{"model": "contrastive image-text model", "train_examples": 203450, "horizontal_flip": true, "tokenizer": "word", "text_encoder_norm": "layernorm", "text_encoder_fused_qkv": false, "text_encoder_qk_norm": false, "batch_size": 256}
Rows from block 5 of the image encoder of a small contrastive image-text model, named by matrix and row number. Rows with one number belong to one neuron. Each number is 500 + 25 x the weight over its row's rms, rounded and kept within 0 to 999. All counts start at 0. Numbers have three digits each.
Before each neuron's rows are labels from the 100 images, of 14848, where the neuron reaches its largest size: "top examples" is what is common among them. Only what is clearly more common there than usual is listed. The data: photos with spoken descriptions (Open Images, Localized Narratives).
# gate: MLP gate (encoder.blocks.5.mlp.gate.weight, 480x160), inputs 0-159
# fc1: MLP up (encoder.blocks.5.mlp.fc1.weight, 480x160), inputs 0-159
# fc2: MLP down (encoder.blocks.5.mlp.fc2.weight, 160x480, transposed), outputs 0-159

top examples: text has "holding"; text has "woman"; text has "two"
gate.86:473483517502523459492563505499494500518444487511517465510513495499520485486529518546472505491527515515554500539528510489526501495548483500495480515501516502487502496478502511513480526522474508550505504504530479471459540489462549433499517501423494488540519494519481525496483507473497524521525499506511496457474520495496510495552467519501478512457513537507472505504478471463451506458480458482482499504493539550455490487470467525525484460500522472497529502515500534505486479524484521
fc1.86:466514522516516531463490515507482511520506442498505496495458453486510488516542500510512567477517512500492503484479485524544513481508502517487495490529533484522553511454504518491517513545458471518489510511514457534500488480509496486506535502468527475485531474512464486449501494482502503532529555531474491510465526482491484519532468515528446527471533568529468514484495440511484440449484475505505533493515489532483486525506509482517475464508523484492481526502513510476499502496486479
fc2.86:392509523489513466520513465451522534452524528499512534501512446531527496467513530500540551491478518513541546505483473460497504528452493475494490500530494483524485474510462523514516470512501512516481498479489499465505527533503532507489535493505490506503492494494517512527481512474528476491486495507516497454472507530483476472511493489499496469503481509535505515473454461517536508508466423480523482538536504538526498473492493535470492471489510487505500485500499520505504480468478486

top examples: text has "standing"
gate.143:521517538465445466558477501496526500481511513510486482500497453487499506522495515492530471520459505532486516488552480540508506458512527478554493527494521502470487508493508473471510549490521514530515474465518535494508500467465477492484501471513487496508471494492486474520466491507493509476542476532466552510549509509495452518500485483525517483474525505504524438486491488519484488492529488495485478493533496501466496537561494485568527497478442524522459505522490481495489544503519521
fc1.143:504487513485499514446521491494481492498508483455549486478524504469459507536506472502519521472530514555517527509487443494522493529538516456477500516519476491560502525494486528485475460546538490459495471491497504487507464507533522530554504522471485533495527473496527513472521507517515479529498514530495470460481514487532489514492492474493499494501574491502485531505497484425509472479465524526485452525490491504527497499488509536485512519484538468478468487479514512478492467539520501
fc2.143:498479498491482470501498561470520479531500495475515492502510515487515518497508518507437451548501538470494504498509490504519513489464511483496489483450502495489519476514481508507419507482447507542514487483513505513480518505499509475483534498488545504484542520490517495526482501457484519523448514519521475500551453519469515519504500516491463492501544482471521514504456484523497510443495520499527561472518477516548503517509488507550468515482529502457507546503460500524455491497475522

top examples: text has "sky"
gate.234:531496499489518495487454509520546500532481512528518475466516509498524469443517555463493521519527499464532486477515502495473479506505455467522468501529474515489513454537456503516509481501465520500510521506497482513508539482487527480518435455528493504446568490536474461532487519505506551542501483510527494486503507483513478489466501501492495515538504511490499514502509461477469504473519460510490510488491527439514509490523524503495490549485457477520513506464542511493487519492499548
fc1.234:520470517507484503529487532490503514519483526524467495535520522498535507547512497526476505522494473502573473516514518536490458482483506507535493505527528578482504499495478498501486499525525501462513502420465487512535520510486459539492511469492522527448477525503506494486452485489501540532468475506538491492494489538452504484459468509518469512511492513527500481453520509487465512511501528462477520502483507469473476502505492502521466521530503461480471508465450505498527479498548511
fc2.234:495484514496538547507501485503494522441467512539499473481520489497504503512520502482487507505541487476505508498444483499487549522487484512508476500478509515526514502490506471481565482447476519499524520524475536549466520491481538539500495519504501492534501545468520471502487469497505497493435528532431519495472517535529521499515515483476469492545489471438526507541479512523523521498533507454502472478525511527491533486490519498488494462492456514505472521537539492492536501516475495

top examples: text has "holding"; text has "wearing"; text has "woman"; text has "man"
gate.267:471509499482510539465492505509467455470524506475432479549461491507486479508550538544522442511486430506472510471493465489476488487504492541535489490500524501495492497514520522544507509494513496489515455510547508492501509507490487472482486488524490489479493514515475501493520499471468513467488505476496502546507513516500527503503490522536539550519517529474530527481467492524512514496470474472527498538482554535476527514497486548488511519518515440469491499550443511503479497479518494
fc1.267:479508462484442548491486522512520492484488506411508480552502496481486458478517521492483455508469496458492493507529476518478494490489481516492515499507517467492500481486484533466503519535472501475504495551492505514492515511526502474486531499530534498482473520520508503494524526446450506500513491521540455540544494508502515492481483493515511480517471530469510450489486497541457515517540489499528501506485521520489566518536495526503489522542502511526451470500482554547483485508487485
fc2.267:502512474470548564465514502525517543522532457448477513477490490455526500507470525474465423529517486508485483498505519495489489506471477505458520500489542485507500464509475519505576512503500512506513516519468490487528496492491527495512470510505479515504493489502504515497471492547502529549516536484494517480480494544499524523516521495460525461510481486485489496540513509488525496474550486520514512524528492509470500527532468488447485521508504531458456516493473458543477460511504495

top examples: text has "trees"; text has "road"; text has "car"; text has "cars"
gate.186:494509539528476487510532516479513479525463520513513520523518469477480496492509500486489464462480516535498515508525486496472494495461463471453461500501453500531483505502503521503526502495501480497489465506535531526469504473531503479506495453514522473523488528507496532514479464530480516515498496511509525533521511491500479538450527520565460461526520467488494479511501531518494508497495473471463534519533461531481514531527525454443502465532548490474452504529478548546477519486536490
fc1.186:523486526509480506535491532464524510498509518493486497500518452457485502539483466501482495460468479502491499496532509484505482510440476516519495532537511464489511503474493522523517495519512430454485487489539512526486528480496526528486520462517506531526454504502496515543507484501444517514520477517520487541505467490500493536457530489524487503560532460511491470486499490549475518508518479479447494492516516531467534459513496493470497495503511513516493534473547533520501526454517441
fc2.186:515491524505535508484473520448462543484490509524522455478487503512523466515513544529510500478485446506506514501548545559474466501500525474497524530463476493529493500483456486480542550482514495501493502470494484490489491494514529538506478498480486554502521481499521505447496505492479491505550434509480500505460546493510554515518475515459522487502519565463521510504503494488498475507484529506500517467526501457462520480489498507526507503497500509473488455465469496506499520511495449

top examples: text has "standing"; text has "wall"; text has "holding"; text has "man"
gate.247:476544482497527455501486474473514518504494528540489437503507477487493528563508461525467500494494523537491453477497508523531515490453512483487500519506448477504473490495507483487490503461492515485449512473513508493542502497523544512497475517483522500535499500498460467505523513492461498540488508528544473499494516507501559511493475495493510526452534543500529520481458487518510475475463489525490529494495515478524458505546440487507548466535535514499510468482507517538494520508525479
fc1.247:486517548469513507513514494499508524490510514475522498451479490513456513462476435558517558506497511503482522477503487478471508503481487486516504547520487487495481487488478531506497480514551529493544498481496512502503491495540515552486488507525479494488503506498478491484488491495493552510512524518495498492481491530481486530582492528534473500552475473492545503500475476451467496500477480502474480489510558492537510483503478472475491463496458509532488476506487539552445497481550512
fc2.247:543478551483504484510490504500480519520455493496492504523561549477516518514473526516505518496494514527501468494485523511512430492515529539519485511498504482496508480522496498510506467488480462465524483504506530509482504445521436476540509512488497490482487510488475518511431501498499455518489482532530527471548508534534500491525474481464480541452499488507535468485503524496501495522515489510490483531485524484525489500482536521526437492489556496487503517482494545509538447500524462

top examples: text has "trees"; text has "sky"; text has "grass"; text has "plants"
gate.407:491490487490516498493506479472506514462516517460567520464521467434509450512502474528480514509526488506486487520522522449503471530510474501501499513511498460465497529464467495477498474489466473505467519543539502498513544485520457489501511558510495524484502498504510514502473515550519532475481527525479528501481478517507468486502490499496585459512551503485470518492512500539496515499484509508514494500459449509515484531477507465550542547547479518483493503502502505503475512497490473
fc1.407:482564477488455466533508500474520514511523508502542463504507507455469475548533470547457485474504569503525532488505480497460533464465522497463517496501494467440490506446491502540510501508521499488494482505507514512475443529513497522512488529461542502537491490500511490463505471527514513492525495479504503475519499493545502486498504489541495485480512533501502467499482507506496509514524485503473491513489478475535532505493500525467517580524492506521489506543446500473474482495502480
fc2.407:497492528520484474516513479484485510479508489499528522510462501478535501536448497479515463520477478493484536505522483479536489464546503453558476495531495489497474482564527511481534516476461538482501516501489463518520483504516493546516515469483509496495469509483510467509504558469517490528497466536479496482500507509525491487481537496506471519493518509532438509476493508532506513489558503473419500490479528499475516503528485520479531526478500442549505511486475522507515497459532478

top examples: text has "holding"; text has "wearing"
gate.289:454474523482521527489467528495482511460465525474511477515462580505516503515513549493528517483501471508516478473509468509466497492479507482573506474489497525512517539470503487501521542514533498474505519543481495496497482468544499504492472496515494489522515499545494488471519519499470484522453490507541483446511493484524487502484498519491482527530494520553494443499492507531544485496472445494494450535472511514469479477487494539472480537515528513531484477512481459499506518490535495
fc1.289:481481496509540496526501542500520533485541552458482503480463461534512551530486510506456506477517496517489487530530505502464566506545460469509517520473500505473450535505534497493455526469494480491526482523502500518483525514484478482473504463524528500465504502508501487538512507527522472504464525516504524467514476484477539450508489456479491509486500508474515516470520491489525469471460500466469469497527518526514481531447485516489503505516533517510504483500440510524536532495474528
fc2.289:479473496497507503486517498469461542553490477518531550542526479474482553539502522502503495491508522509474487501515512496475488492515505488510468463529471512477540479516470480512501502526493515454501508513519493514513488495449516469475489494475534507504508492510470501510525487476499514453464517491511518556478522489511459477457513479506482529521457455513514573473498483514518482468478503495424487520481502486542480502522476473478499478452481532480495496526556523503480465532531525

top examples: text has "trees"; text has "plants"; text has "grass"
gate.230:502501485486506521487481524501496463528499499521481500524505472490466465436474516515531496503484484507499524491486518510484468476489537509513550500492473491465519468493471505546455505437550524497503511515529506482501472515508485475508506539453475550498533472497500508495493518537499529514480499519522505534524498533489468487490560496520510520486505568550499510497508471446496465492524476508478452500494485495454471508496503458502513553502486529446512549505489526507450530516509520
fc1.230:508500487505523501507488439499483526477471491497495497486506512536478523525483487497489485517475544489474494493515582495509490494517450497533492542532511555506506482488520498473545494557520515466519512471521521487540461482457494473446531433536515514476516528506486448487506508486485474517458481525461493524505529509465518518488501481509469515538491447465484499470490484484521534540508516495450461515518527517517496496484501491515510513491482520532508491531514478531493468506540494
fc2.230:515522511487503506530474483474516541474475510492471483449511536510486514491536496490515521497521472502498457510490485514470492504495492454513516515457503518524536485466520495536481496443525520514487480480483506505480507467513464490496485594536487520507543429498506494473484510460513501484469450447524486501469503527490531498512487491516504508537508488491493512483487514460555452487489494512536525502483515505473543508458524474480485519485450539499514541533480504459503510498484525

top examples: text has "trees"; text has "buildings"; text has "road"
gate.308:473509460526556502486484523479495463486503475477509507515476484507509480492506480514469513542509539507483519481516509434489526523506474480520497488555511521501529500522495470512508476475498515506512526545482511440505501487483502501523536515520473513497476535504514524514496494530453540486405474470517507511516456516496543531484495492524443473493531506550493492483512492518520518524535487512508499507495482528476487495505515472492504488526519493445534504568483447469476470476492506
fc1.308:516501542454467502496499522480539492444464447474493496508471466516506483531509511475466500535530507520488519479461540479444495509515499539526467493535533505515482473522490465505521538486548517515490541534488531511486506515475502506497495501476499462523455505556456527498487453503506536490550531539529505512492478501513479502493488540527442505509517510488476486477501513506518504499470504484474475493473473502537525500528530462475563498484484450496512513489511508488514484529499474
fc2.308:543516464470461489474495477532476487472488530485486512486519465520493462522519465503521521506527485522511545490471492543506509510503485532466560497510487496537480513511503509527535489511480507474503491510489518537507498497499458547511495538547501509496517521514453498495510516521481486494543497527479447469429514501548437479494528473482471467489525481511471450481481496508512522525502475487527515520473513540494512517509525501501556499515473530487501478473543483542526542497528483

top examples: text has "standing"; text has "holding"; text has "man"; text has "two"
gate.7:478523517427495411508464493505499540487504527497498447489501487478502525493461575497476504504462506495483506501518490495518505489525499499569467506512519490461487505509521537516515508517510510502531501500452497493479492474519522494512518514516495474506457486484485515503540470471454471477502498474510527488558505494488486480525492503490530460508497543412513483501466508529498492507473559503518505517487510502490494505532481509516531497517496520534493482516563509498518473498479529
fc1.7:497499519492569447488471479505523557487461553500502473528499497468500522454470497485503477496441557505502509509499485526522501491502493534549450482494510522477493492506527511505524555500478528464506485501497499497458498451517488484474528490521481458506482488548507505500493541516479517461513490517512514533521510483469461465491478502514497553494528526494489504443452471496492500513518469441475527504503484524513511499490459539521535499508496544497500502495508496513521517503533463
fc2.7:521483492517495539500471451491499488501503554495466482485507483493517502458513481502521516506473541505480505502504542532498472502553497509502466488521518501489516510476514496490538499487535492420522565513464544496550474493501444514482524499542510505488460456497539497467493510497482487492512492495477495488513513487512523474460486516510467474513435493505504482531533504499491491491505493512540480489491475467502441514544533480489518493460470509475482463533478534541524490503447518

top examples: text has "trees"; text has "sky"; text has "grass"; text has "buildings"
gate.145:518499511516503490505496495533492516551512477489487504514485479487530501522493471500481489483509506529543499501543542500475560474470489497507506477504522483507531524453459448506505505506493499517489494502486450502469467515502480495462543564463548483560503475473498524465554519466486513491479492510482523463486479527512510492535456480468526478486513510511479458522489512503493503492500524469493525513484457495518523579482542510521505473525489434527540516477500502500500501522468476
fc1.145:506509426520513529516466463475499512533519479490503500474505485482456489488546446565470508498527508525486515513481496499478482470514487523508468506515503495476540488489491512525472504521481499491508513497520500555504490511482518514478592537491519531500485524503457443481510565497518492485466505536501527488502487541511486496497497482511490480467492476506507445524505502519498510462434485490504519504498442506525502535518510477513511511475493500540515504529487494495493554482510449
fc2.145:559460474506502501462458534503457497548483526487499510514503524535526452505505474527544494499473502529508504504480481551526491489543512504525486502506483503524480487501540481486520521530484496512497535491516511492496479479522523511467545459524488485485468505498514467496559522496510508480455517490518481521482481521532466472529516448436498502497511492519502506519493493527530523464514491483492502466464442488492503507504484489496489490506466558474466457505468502549489452476516451