python train.py --encoder_arch="convnext" --dataset="photos with spoken descriptions (Open Images, Localized Narratives)" --image_size=64 --loss="softmax" --encoder_norm="layernorm" --encoder_mlp_ratio=3 --encoder_layer_scale_init=0.01 --text_encoder_causal=true --text_encoder_width=384 --text_encoder_parallel_block=false --text_encoder_inner_norm=false --init="trunc_normal_002" --muon_scale="original" --momentum=0.9 --orthogonalizer="newton_schulz_5"
Rows from block 2 of the text encoder, named by matrix and row number. Rows with one number belong to one neuron. Each number is 500 + 40 x the weight over its row's rms, rounded and kept within 0 to 999. All counts start at 0. Numbers have three digits each. After the name is the row's rms in percent of the matrix's.
# gate: MLP gate (text_encoder.blocks.2.mlp.gate.weight, 1024x384), inputs 192-255
# fc1: MLP up (text_encoder.blocks.2.mlp.fc1.weight, 1024x384), inputs 192-255
# fc2: MLP down (text_encoder.blocks.2.mlp.fc2.weight, 384x1024, transposed), outputs 192-255
gate.860 127:491489507524439486453542453491487510502494458511521491527468479484546527531463537389537506475566499466512482401512519532496513519493558485551538480463415495546520506502469525503516444467499590
gate.861 092:478529511481521497486437594451448509528429386493562491469512512550490529489536552416554483524442483506471457507540521424515464476550493435468477494582492463490571471501508496509533450474488501
gate.862 066:449587552533545532474524541567415468550475511467469507532570577556514492476551474536457512508466498489542541529577555501495570495469446468567435493529401545346460440444458483500474535489435477
gate.863 132:428518487476509457443528554522395520454475478464468529486391559581502454486464514485525407551524513474443438501539543462425543567554491484491531541436476580394492501545466563420540571587492489
gate.864 110:478460520470509589547503532517469473556533486536411577488489543530536523487528461488425519459579545522442557519510511556504500508584508508496454523526548512464522572446521494482531537465509537
gate.865 072:499509493514539496460498502481494512535461490574471535523503539494456480448504531536524543512512502462479470497472541482532407471550473529491497528527460580447455479456465528562538459522442527
gate.866 089:518530408580476516595544510474436478451492509439489553535540460528465517449476484546448422499469521566486457446552455514466461584567479493548522515506493506456484516560491486435505543522489452
gate.867 124:449454520520508469481465523476492591496517500494503531491483504405523514594502541502491478440452511552426406549506439457474483444486505534526469458520494522475454517492465583482498521491465474
gate.868 107:563459449496474524550480501538421487522533517520516492455509496489536527544412526603407398450512475481515524522516555430544546499461516487490574508446593576446582421495447465528486571464490446
gate.869 081:465480511484463481552529528510458511509483536524467473565400441417449501513516427540505496566505520463479505517492473446508475528520470507529501498530418539467510553468482478509575569554501497
gate.870 094:490535525476521516426425491584487470565493478588558491559529458479527493486507495431504487494587513520529484487465503540548488593525578444556470500499504543519458506519542477545511561458518522
gate.871 108:483502459591538476503496501516549558533504444485548429466583527539535586518540495470494536470484492504505499489546539532480493509404519563575513485488468488461514438489559496458510524512441487
gate.872 083:472555511510512531386481504492513556559469428481499521511495504440568495493505493499485484525494501547503525472565540538515471587484484551610536547542510513505521498528527420420496453500545495
gate.873 099:505578529425441533513544493480456508508514520483457473573505517439460474463490475540518471487590576515553444407491542454408497449487529442520447604524433493464481503474426507437445523488562540
gate.874 108:546516539437488511378489544459464501482502571487419545536460490468550583531449528468504474504482504469497492516572454482476510470526545466521534492505457512500547520500501555505572524536469538
gate.875 080:484511489521496481451554536534420515502519479487521474539481450581561526468429464513472526461518485525488400544456594521508518580496550443533501597519511500468502496533507477557466471449515495
gate.876 096:470567488532503524455459484542514474472459414508477487537518496528503446476577495521407467484522442538472540466494446546553510466534571524539541518473509480447529547532505449515489445529483523
gate.877 114:487557642522507480545448513565516623475466524494461529435496544455461534520452520499466444522496470494490558502511470490474470511599560432503467597513546558498580475549424470463533542505464456
gate.878 086:554459511527501539525527521482545482472435513511516558500538490467584385485501568523479441446440470481502547467566524487495467505463541498550427519548571565419503520525430512513495550449436508
gate.879 099:478550477533546535494472516544418558510536424425483442513499529492547486448456468554458479545476546493530539464560500417502526508512497526422518515449493592497502530548490502518514505514506513
gate.880 113:528473539524509548501482464480506519488528533420511506475462503450498516542559457460567491483505456509494434520503478534490592598506556544513543540492469464538535505486504420534430447471525511
gate.881 111:516518488518458526468488472468483517497528454560472501503487521453531552473482524482543499564539580521463480511535534514488445552465379481471530577490438585526493473508500486471538482439401469
gate.882 063:453526506437496552465524523483453466557496481515551515500466540501522508565449548550515462577470491543536506505560420429476566488602496479537542520509461525453543547483536564454494572492464503
gate.883 104:493556479526567485497515417481504472564527452580506447435576485521482494441411475548528525491493524478463472476463556547494458484457469444598385585469448521487486517546586564445504514473595440
gate.884 115:504494478398505461581423460502510521528421559505512508521493510510472477469523534549455547503470486505551477530478568505520504484515489522585450569461452491500489519538581515447493583422487458
gate.885 056:545509563445503538552477486515450571531512431481549574528484459533492479476483537525506565492475554575479549489529447487477448451575508457508549573548449513471438443484563502438487502536498435
gate.886 100:541483578473463497573505570602447541500510494526463521550463457570462445554497383468517529487482461507527558556481526508516495528516509446533503513447547533447479521581436527463455466515447391
gate.887 110:479450442427442503579561526436529412494515457497530488545494564509547495478485528489504500542492437514496551489505563555474549502473545503494461509496546508452511530516518416484428486518499463
gate.888 082:528450482493435515509509544479459491450572510501517527605560518488536453548500478487544570529489494533484461514462504475465494500502494492541493490490502529450561529486540473463508515490517474
gate.889 041:474535525466461498503466486482491456490527492525535479534480512453548529520456445463479572418497476476551443502491479502493512516597466523542536495479473536456504480496505474540478481469480523
fc1.860 115:481488471503555474557459506493572483524484481530401497528499502522537400454524564511504495511588446481479520543463498480430499535529479479476452486523447494452510538541496487508417616520536524
fc1.861 088:573534485563574477521525471494539490471480465520430517501462441554482507548500509561477473481534495500525468473474540572498481475442526538532446516449442494494436525508478511489458543421518488
fc1.862 076:503558439477421474512531508512534499448497463486452575468489462400568491479537518496494469536507484527477553507460499588504463487544555556452537525481541495509520563476575461501495484478458507
fc1.863 115:441429493500527439492501523568474492526543444531464504431594466428509521444480472490484504432568456527482558542489463486492441443510511475537487508473470472560518520518486469499482366500440520
fc1.864 107:505508473432514562496457430516494456491471541458483563542475531505529554524535445471426476513550541493455556471472571585515517563533517437534568521527522548516488531435493521497459515484475489
fc1.865 075:478531542453499499510487417511446529529464508504540548532520544465497546506529460509481499572491446481474477576496542528519481535429564507516537484504461564508496486497487464476559443441531471
fc1.866 093:493505473483504568454465538440544390553338479473473506497568503485509564418537426506509550504531493487504527504517524577548497491527559448501523518468512500434478518486454466507527500489507430
fc1.867 124:523454595479484481561542474520491482427439443487483466515500539526445489487500408537528500545449543524515456524504459465448446453456484504485491467493484456473520534482523549503527466557543470
fc1.868 099:485508463478526506440526533456515527502566528523517461553502511569534542553471492458520498482466498509483500478479464465495396551489546510540547451557484571546502501593508519494575556541475508
fc1.869 085:528510527537470521579533610495535447551442560512470523480413533476506514528476509528541502546438556489517503519576473430581449497565449477512492445567437511565584555513505474492522471466508483
fc1.870 090:508495531501478473436492539674530459529522492490505557505508474460470570492545533565535469411566463551564463484438506487455568530480451480417511512504448539471488492555487487518468457480455578
fc1.871 114:488524472473488527536495546566483543447479539525522572528416452497514440450462534481519503507543551427487515457583521446522478485463513496497544469531527516462420540509498499436551465514537470
fc1.872 091:525460441477491496459529554498483623516473560530550617472538536449530489534515467491439490454473501543446512497465406561559438507587575458570508482489481492527479487470527501467503442486513536
fc1.873 101:514541474561509526507493508477555438483494478466504566539518452503414496499478568493519492516483391493523520574425438583500508476489509510477474542514501457493453463473480476535542507541530525
fc1.874 115:533601500542486418449533594480495501486428551532587498548479444467564471538539454530478496526453504608533473479472524501521515498507499500472480475524498460535573415490511523574464456500521511
fc1.875 084:490513621495533482500505558503545467501492551531495517466543492553479502509545524517522428465447578520509491481443490475496463506530530539549513495484527409463542530507457472512464488516448467
fc1.876 104:511491504510515577454511494484447488429506445562484558543446480516470534489525501510431522520536403529469492406524427560483514526507542534542527452502579504425488471540495529498491511521500530
fc1.877 113:453462465494474486518523517531516442621467484520476454509460534492446436427495494488520514530572460504443545559519490520398510485448542461518474520512478558442496445466457561517510455513529536
fc1.878 094:475506471455469523462499434488486513488561533490470516519478506508446506542470473487519522480482527510479487491409481602565586532494460559569492493494520487540494543482500506418514534518482467
fc1.879 107:501497555526527562487517467512475479500574526552499553464476515530420508503475505556518539501499529514514468497560499479582486435550497509452515525510451454533533478634440563540474569448522531
fc1.880 112:558523445498542528457482485552554447468423506507480538546554555528479471443542543441511552460472459497472500517464423513476482507484538528503515436509543519567529480503528505482472598503481562
fc1.881 112:511525486483551444542499537467453468462572488506533522510494473452492497446528530532424505475470445499594501475459544516552522482515485502460477445549532428499512546528470459464464495460541574
fc1.882 065:500534430394485472441520469428534501474542594486520466441465537461518525494514505547469553549526562621556484450493488522495494522490468555527508454462522542481492483474574508477486493507482494
fc1.883 104:467481561515572512496569502480517443524521541544510499552522445553505502494508399417486500482523580518514523525462538547508508547423506417522531472536481588524499491497580519502475545484587458
fc1.884 111:509459483474493519471411501499521490534451534466632451500479431458442416475514474498441453509581511474493446429435489470445500524496515513538467500436577531498545474518504555497552566489579475
fc1.885 072:411533507523551395514504411483512530453503440489486462461512566598449507476548441493474555539488526475490499540509486507468444561566534447488491488521505527421512513497469502508513493472491476
fc1.886 104:525424575552435551515521452533464473504487523482540522465504532526429554497436500517495467516544441487525423454465473558499457530518632512533475479472534512481503512482491481551490441452471549
fc1.887 100:526498538568464478465491462507455574512499459454484499466521494479502515482467500474512521489531497449520493552515408420496475558590448443469506507489488493516457482464471595501519517486478568
fc1.888 087:543395493538442534516502515533440422445533526500427487523527526508478514569423508494503492498500461475530466479465512449539444532427491491468473458520534573492469501481564488520483508526465478
fc1.889 064:500485480473536516474507453503478451577500467492424507470483509509508526509514463486456482445455526520511482520554515568580572496486494482536437500521521443516469553555438494511522476518584509
fc2.860 130:468485468474535530524484497497479510530466519456450435559485456520520543492478522477513534536515524493520556494479488510518597487469521499533460467530480494495526594451510538460541497520563474
fc2.861 095:493540434454540525510521474463419519505480514447497476522551479459471584552521531493533508462533603485506493521554534493469504545548467550551511527475508499559510537543510528524486533510436482
fc2.862 066:560490512480506496433530435525534543451480458502453496505512461452503535511537521554500500467492497495436412468507520512525583466455482598506464512441418537485502478501564417492519468469549541
fc2.863 126:532555474499475481405438476581482447434529508540444438504463545458521510577447467469499507498530439562427469563486558434450499492499500547517493479474445566456558543491442506487512471440505498
fc2.864 111:539469451520542500493437495473484507501519484476483477478457524544500587449521520455511457492509494519447546515462448557494522581484486520532403546553515468473431456520550488531489489484516528
fc2.865 073:452504451475550485488484508538524461540559523549571567498501497546498586479501460515512486547547472520508422485530429477523531445466525569520526489491477497529485470533556528453475534493474445
fc2.866 094:493532618453617498476497518460569447489562465479542490457564490453585531463487526481457502490480483497471445471441557453506488459569481512510502521584498542543478577496500493443589472506470539
fc2.867 123:557456530455535464503489492450474507489520476529532506455518400549482432534482455499439521538482521515536550533497500457480474565446606496545543500492473487503534525422452542602468500517505454
fc2.868 110:541463500460504464495489521462496500462470512591506438507482568536474447498543540362519503545434511473509441511459475540510507475525524481404473512533540459536477499517468525498504510492545508
fc2.869 082:552419509491522485515482542504438507446491508463529536450495538527468462497552573481485491523498493513490495521481478482576457479540491491538509468445446462526504519565531499529547520442510450
fc2.870 094:456558537487483408483526493546494484511509488530532504569415518476500502464501561520548501502435523549522507570454454513528534471466507517506473484467511507542586522550439578509473551467489509
fc2.871 106:475459547429561503514496413518539507486492515483496476525515476445510536446563475537537486540495468566501519492499547459504507467479500514523459397503551475520414548487520400444497557492500529
fc2.872 084:591407543473501491591489491566431546484473499498459492555549453545491461510527492494480436449482454535448484499498488476520522467525540486534494523491517503538508549453485479526521546566480549
fc2.873 093:477477506506435485513487531450434549465470495523482509616566548537510533437459472520540500559524479525594454494425486522491441481520523554495518488502548445519473439534497538515501475545591492
fc2.874 109:505466542524457486491537452545457520471444596528531512517504497529514564440542528459513434487452482502532496527553520537521470492530496513536536496486382501475499513475532547527464479509483550
fc2.875 080:477508506552434483421487475536521501518541538539527536485441446490510518507539629478508491502506565549501477463473488525488522513530565520496507535533454460563534472491435464458517471482510518
fc2.876 094:529521488567555484539524516527478466459486499458532503564553517511507518534482488571505503492465506482458446498466482526523548539526576521526635466554423526535484523438508476522474559457443416
fc2.877 115:533432447523572435458457411459487451521526527543537441598502524505517406542500504427497489458458427493396478438508530435502489489461520486466552503516485565499465493460558573473560507500569509
fc2.878 093:524507485497480499507563500602464581524515526448442492540497501443474453479471467478466564448506480513529538538555472510523510515575439495534468475502523498453410493509487463434524559493478475
fc2.879 102:485479496549506478485472514487575548454527435483471508430559514507499532455497502495499437467523476518477443510540485585503474494530515456466475526543512538512526509440523505508465504481521505
fc2.880 125:556527526495518456507522497468505477421562522453484556506456506504436552512515493549487487468452506495455444521494507505506528502576494471440533511525445476461507481516474435569536510550555516
fc2.881 108:490581598521478477505513551511520531530446586541498512524410515476543501472469508522481520470604556481539428573533504521481535452505491512462479502496519479488528487484529485491535532461531508
fc2.882 061:469477495493436491507489549422446507476479497529523570518500459476547488498525453514533446514547513509474412510512529530510462548469474472490513565510507506512505480537516540482541527455545537
fc2.883 103:571473545497506478497483525457599468406427442570500522519511510546459458492546523436517505522517508435518424458467460486420509452487601569483505481497464513483525493433531535564567470519507477
fc2.884 109:560545503565427505506573488507538479496525437545493539510548542520456520472599495460414442471594510474465470569427544466537525498441486517483499480521517462485525498459466508512573486447500586
fc2.885 060:486511572504498485447521460558551480527528517557530486472528429512416546504466575517486542492501483535489478542541500424483455511579492539510473498476493492396508499501420537606459524515512459
fc2.886 098:584609530535556529621456443454512486432518577530446472464533494452457511457482580502508506526476471513542520553532503447528556473436532536439581444495480502431454479550488511521481443469424436
fc2.887 110:477447491564566495500481496509439500451522507515518472539517602560441476575466446514521538519405566453540516477520390548480470534586496544467480523540511513497477551547485451503450523468485444
fc2.888 085:508485489512526477550456524524457482448549500578536538481476488417451508530426425494538503491490470460584586487530576519547605568489473500498466416535529560469482447526496571463440539491411495
fc2.889 049:492471471520525436519462460551471529547524482528428495515504442462476479452504432463466497527466575493498440414528528599509579532513439475564408410482552496533532507533489544538467469509518513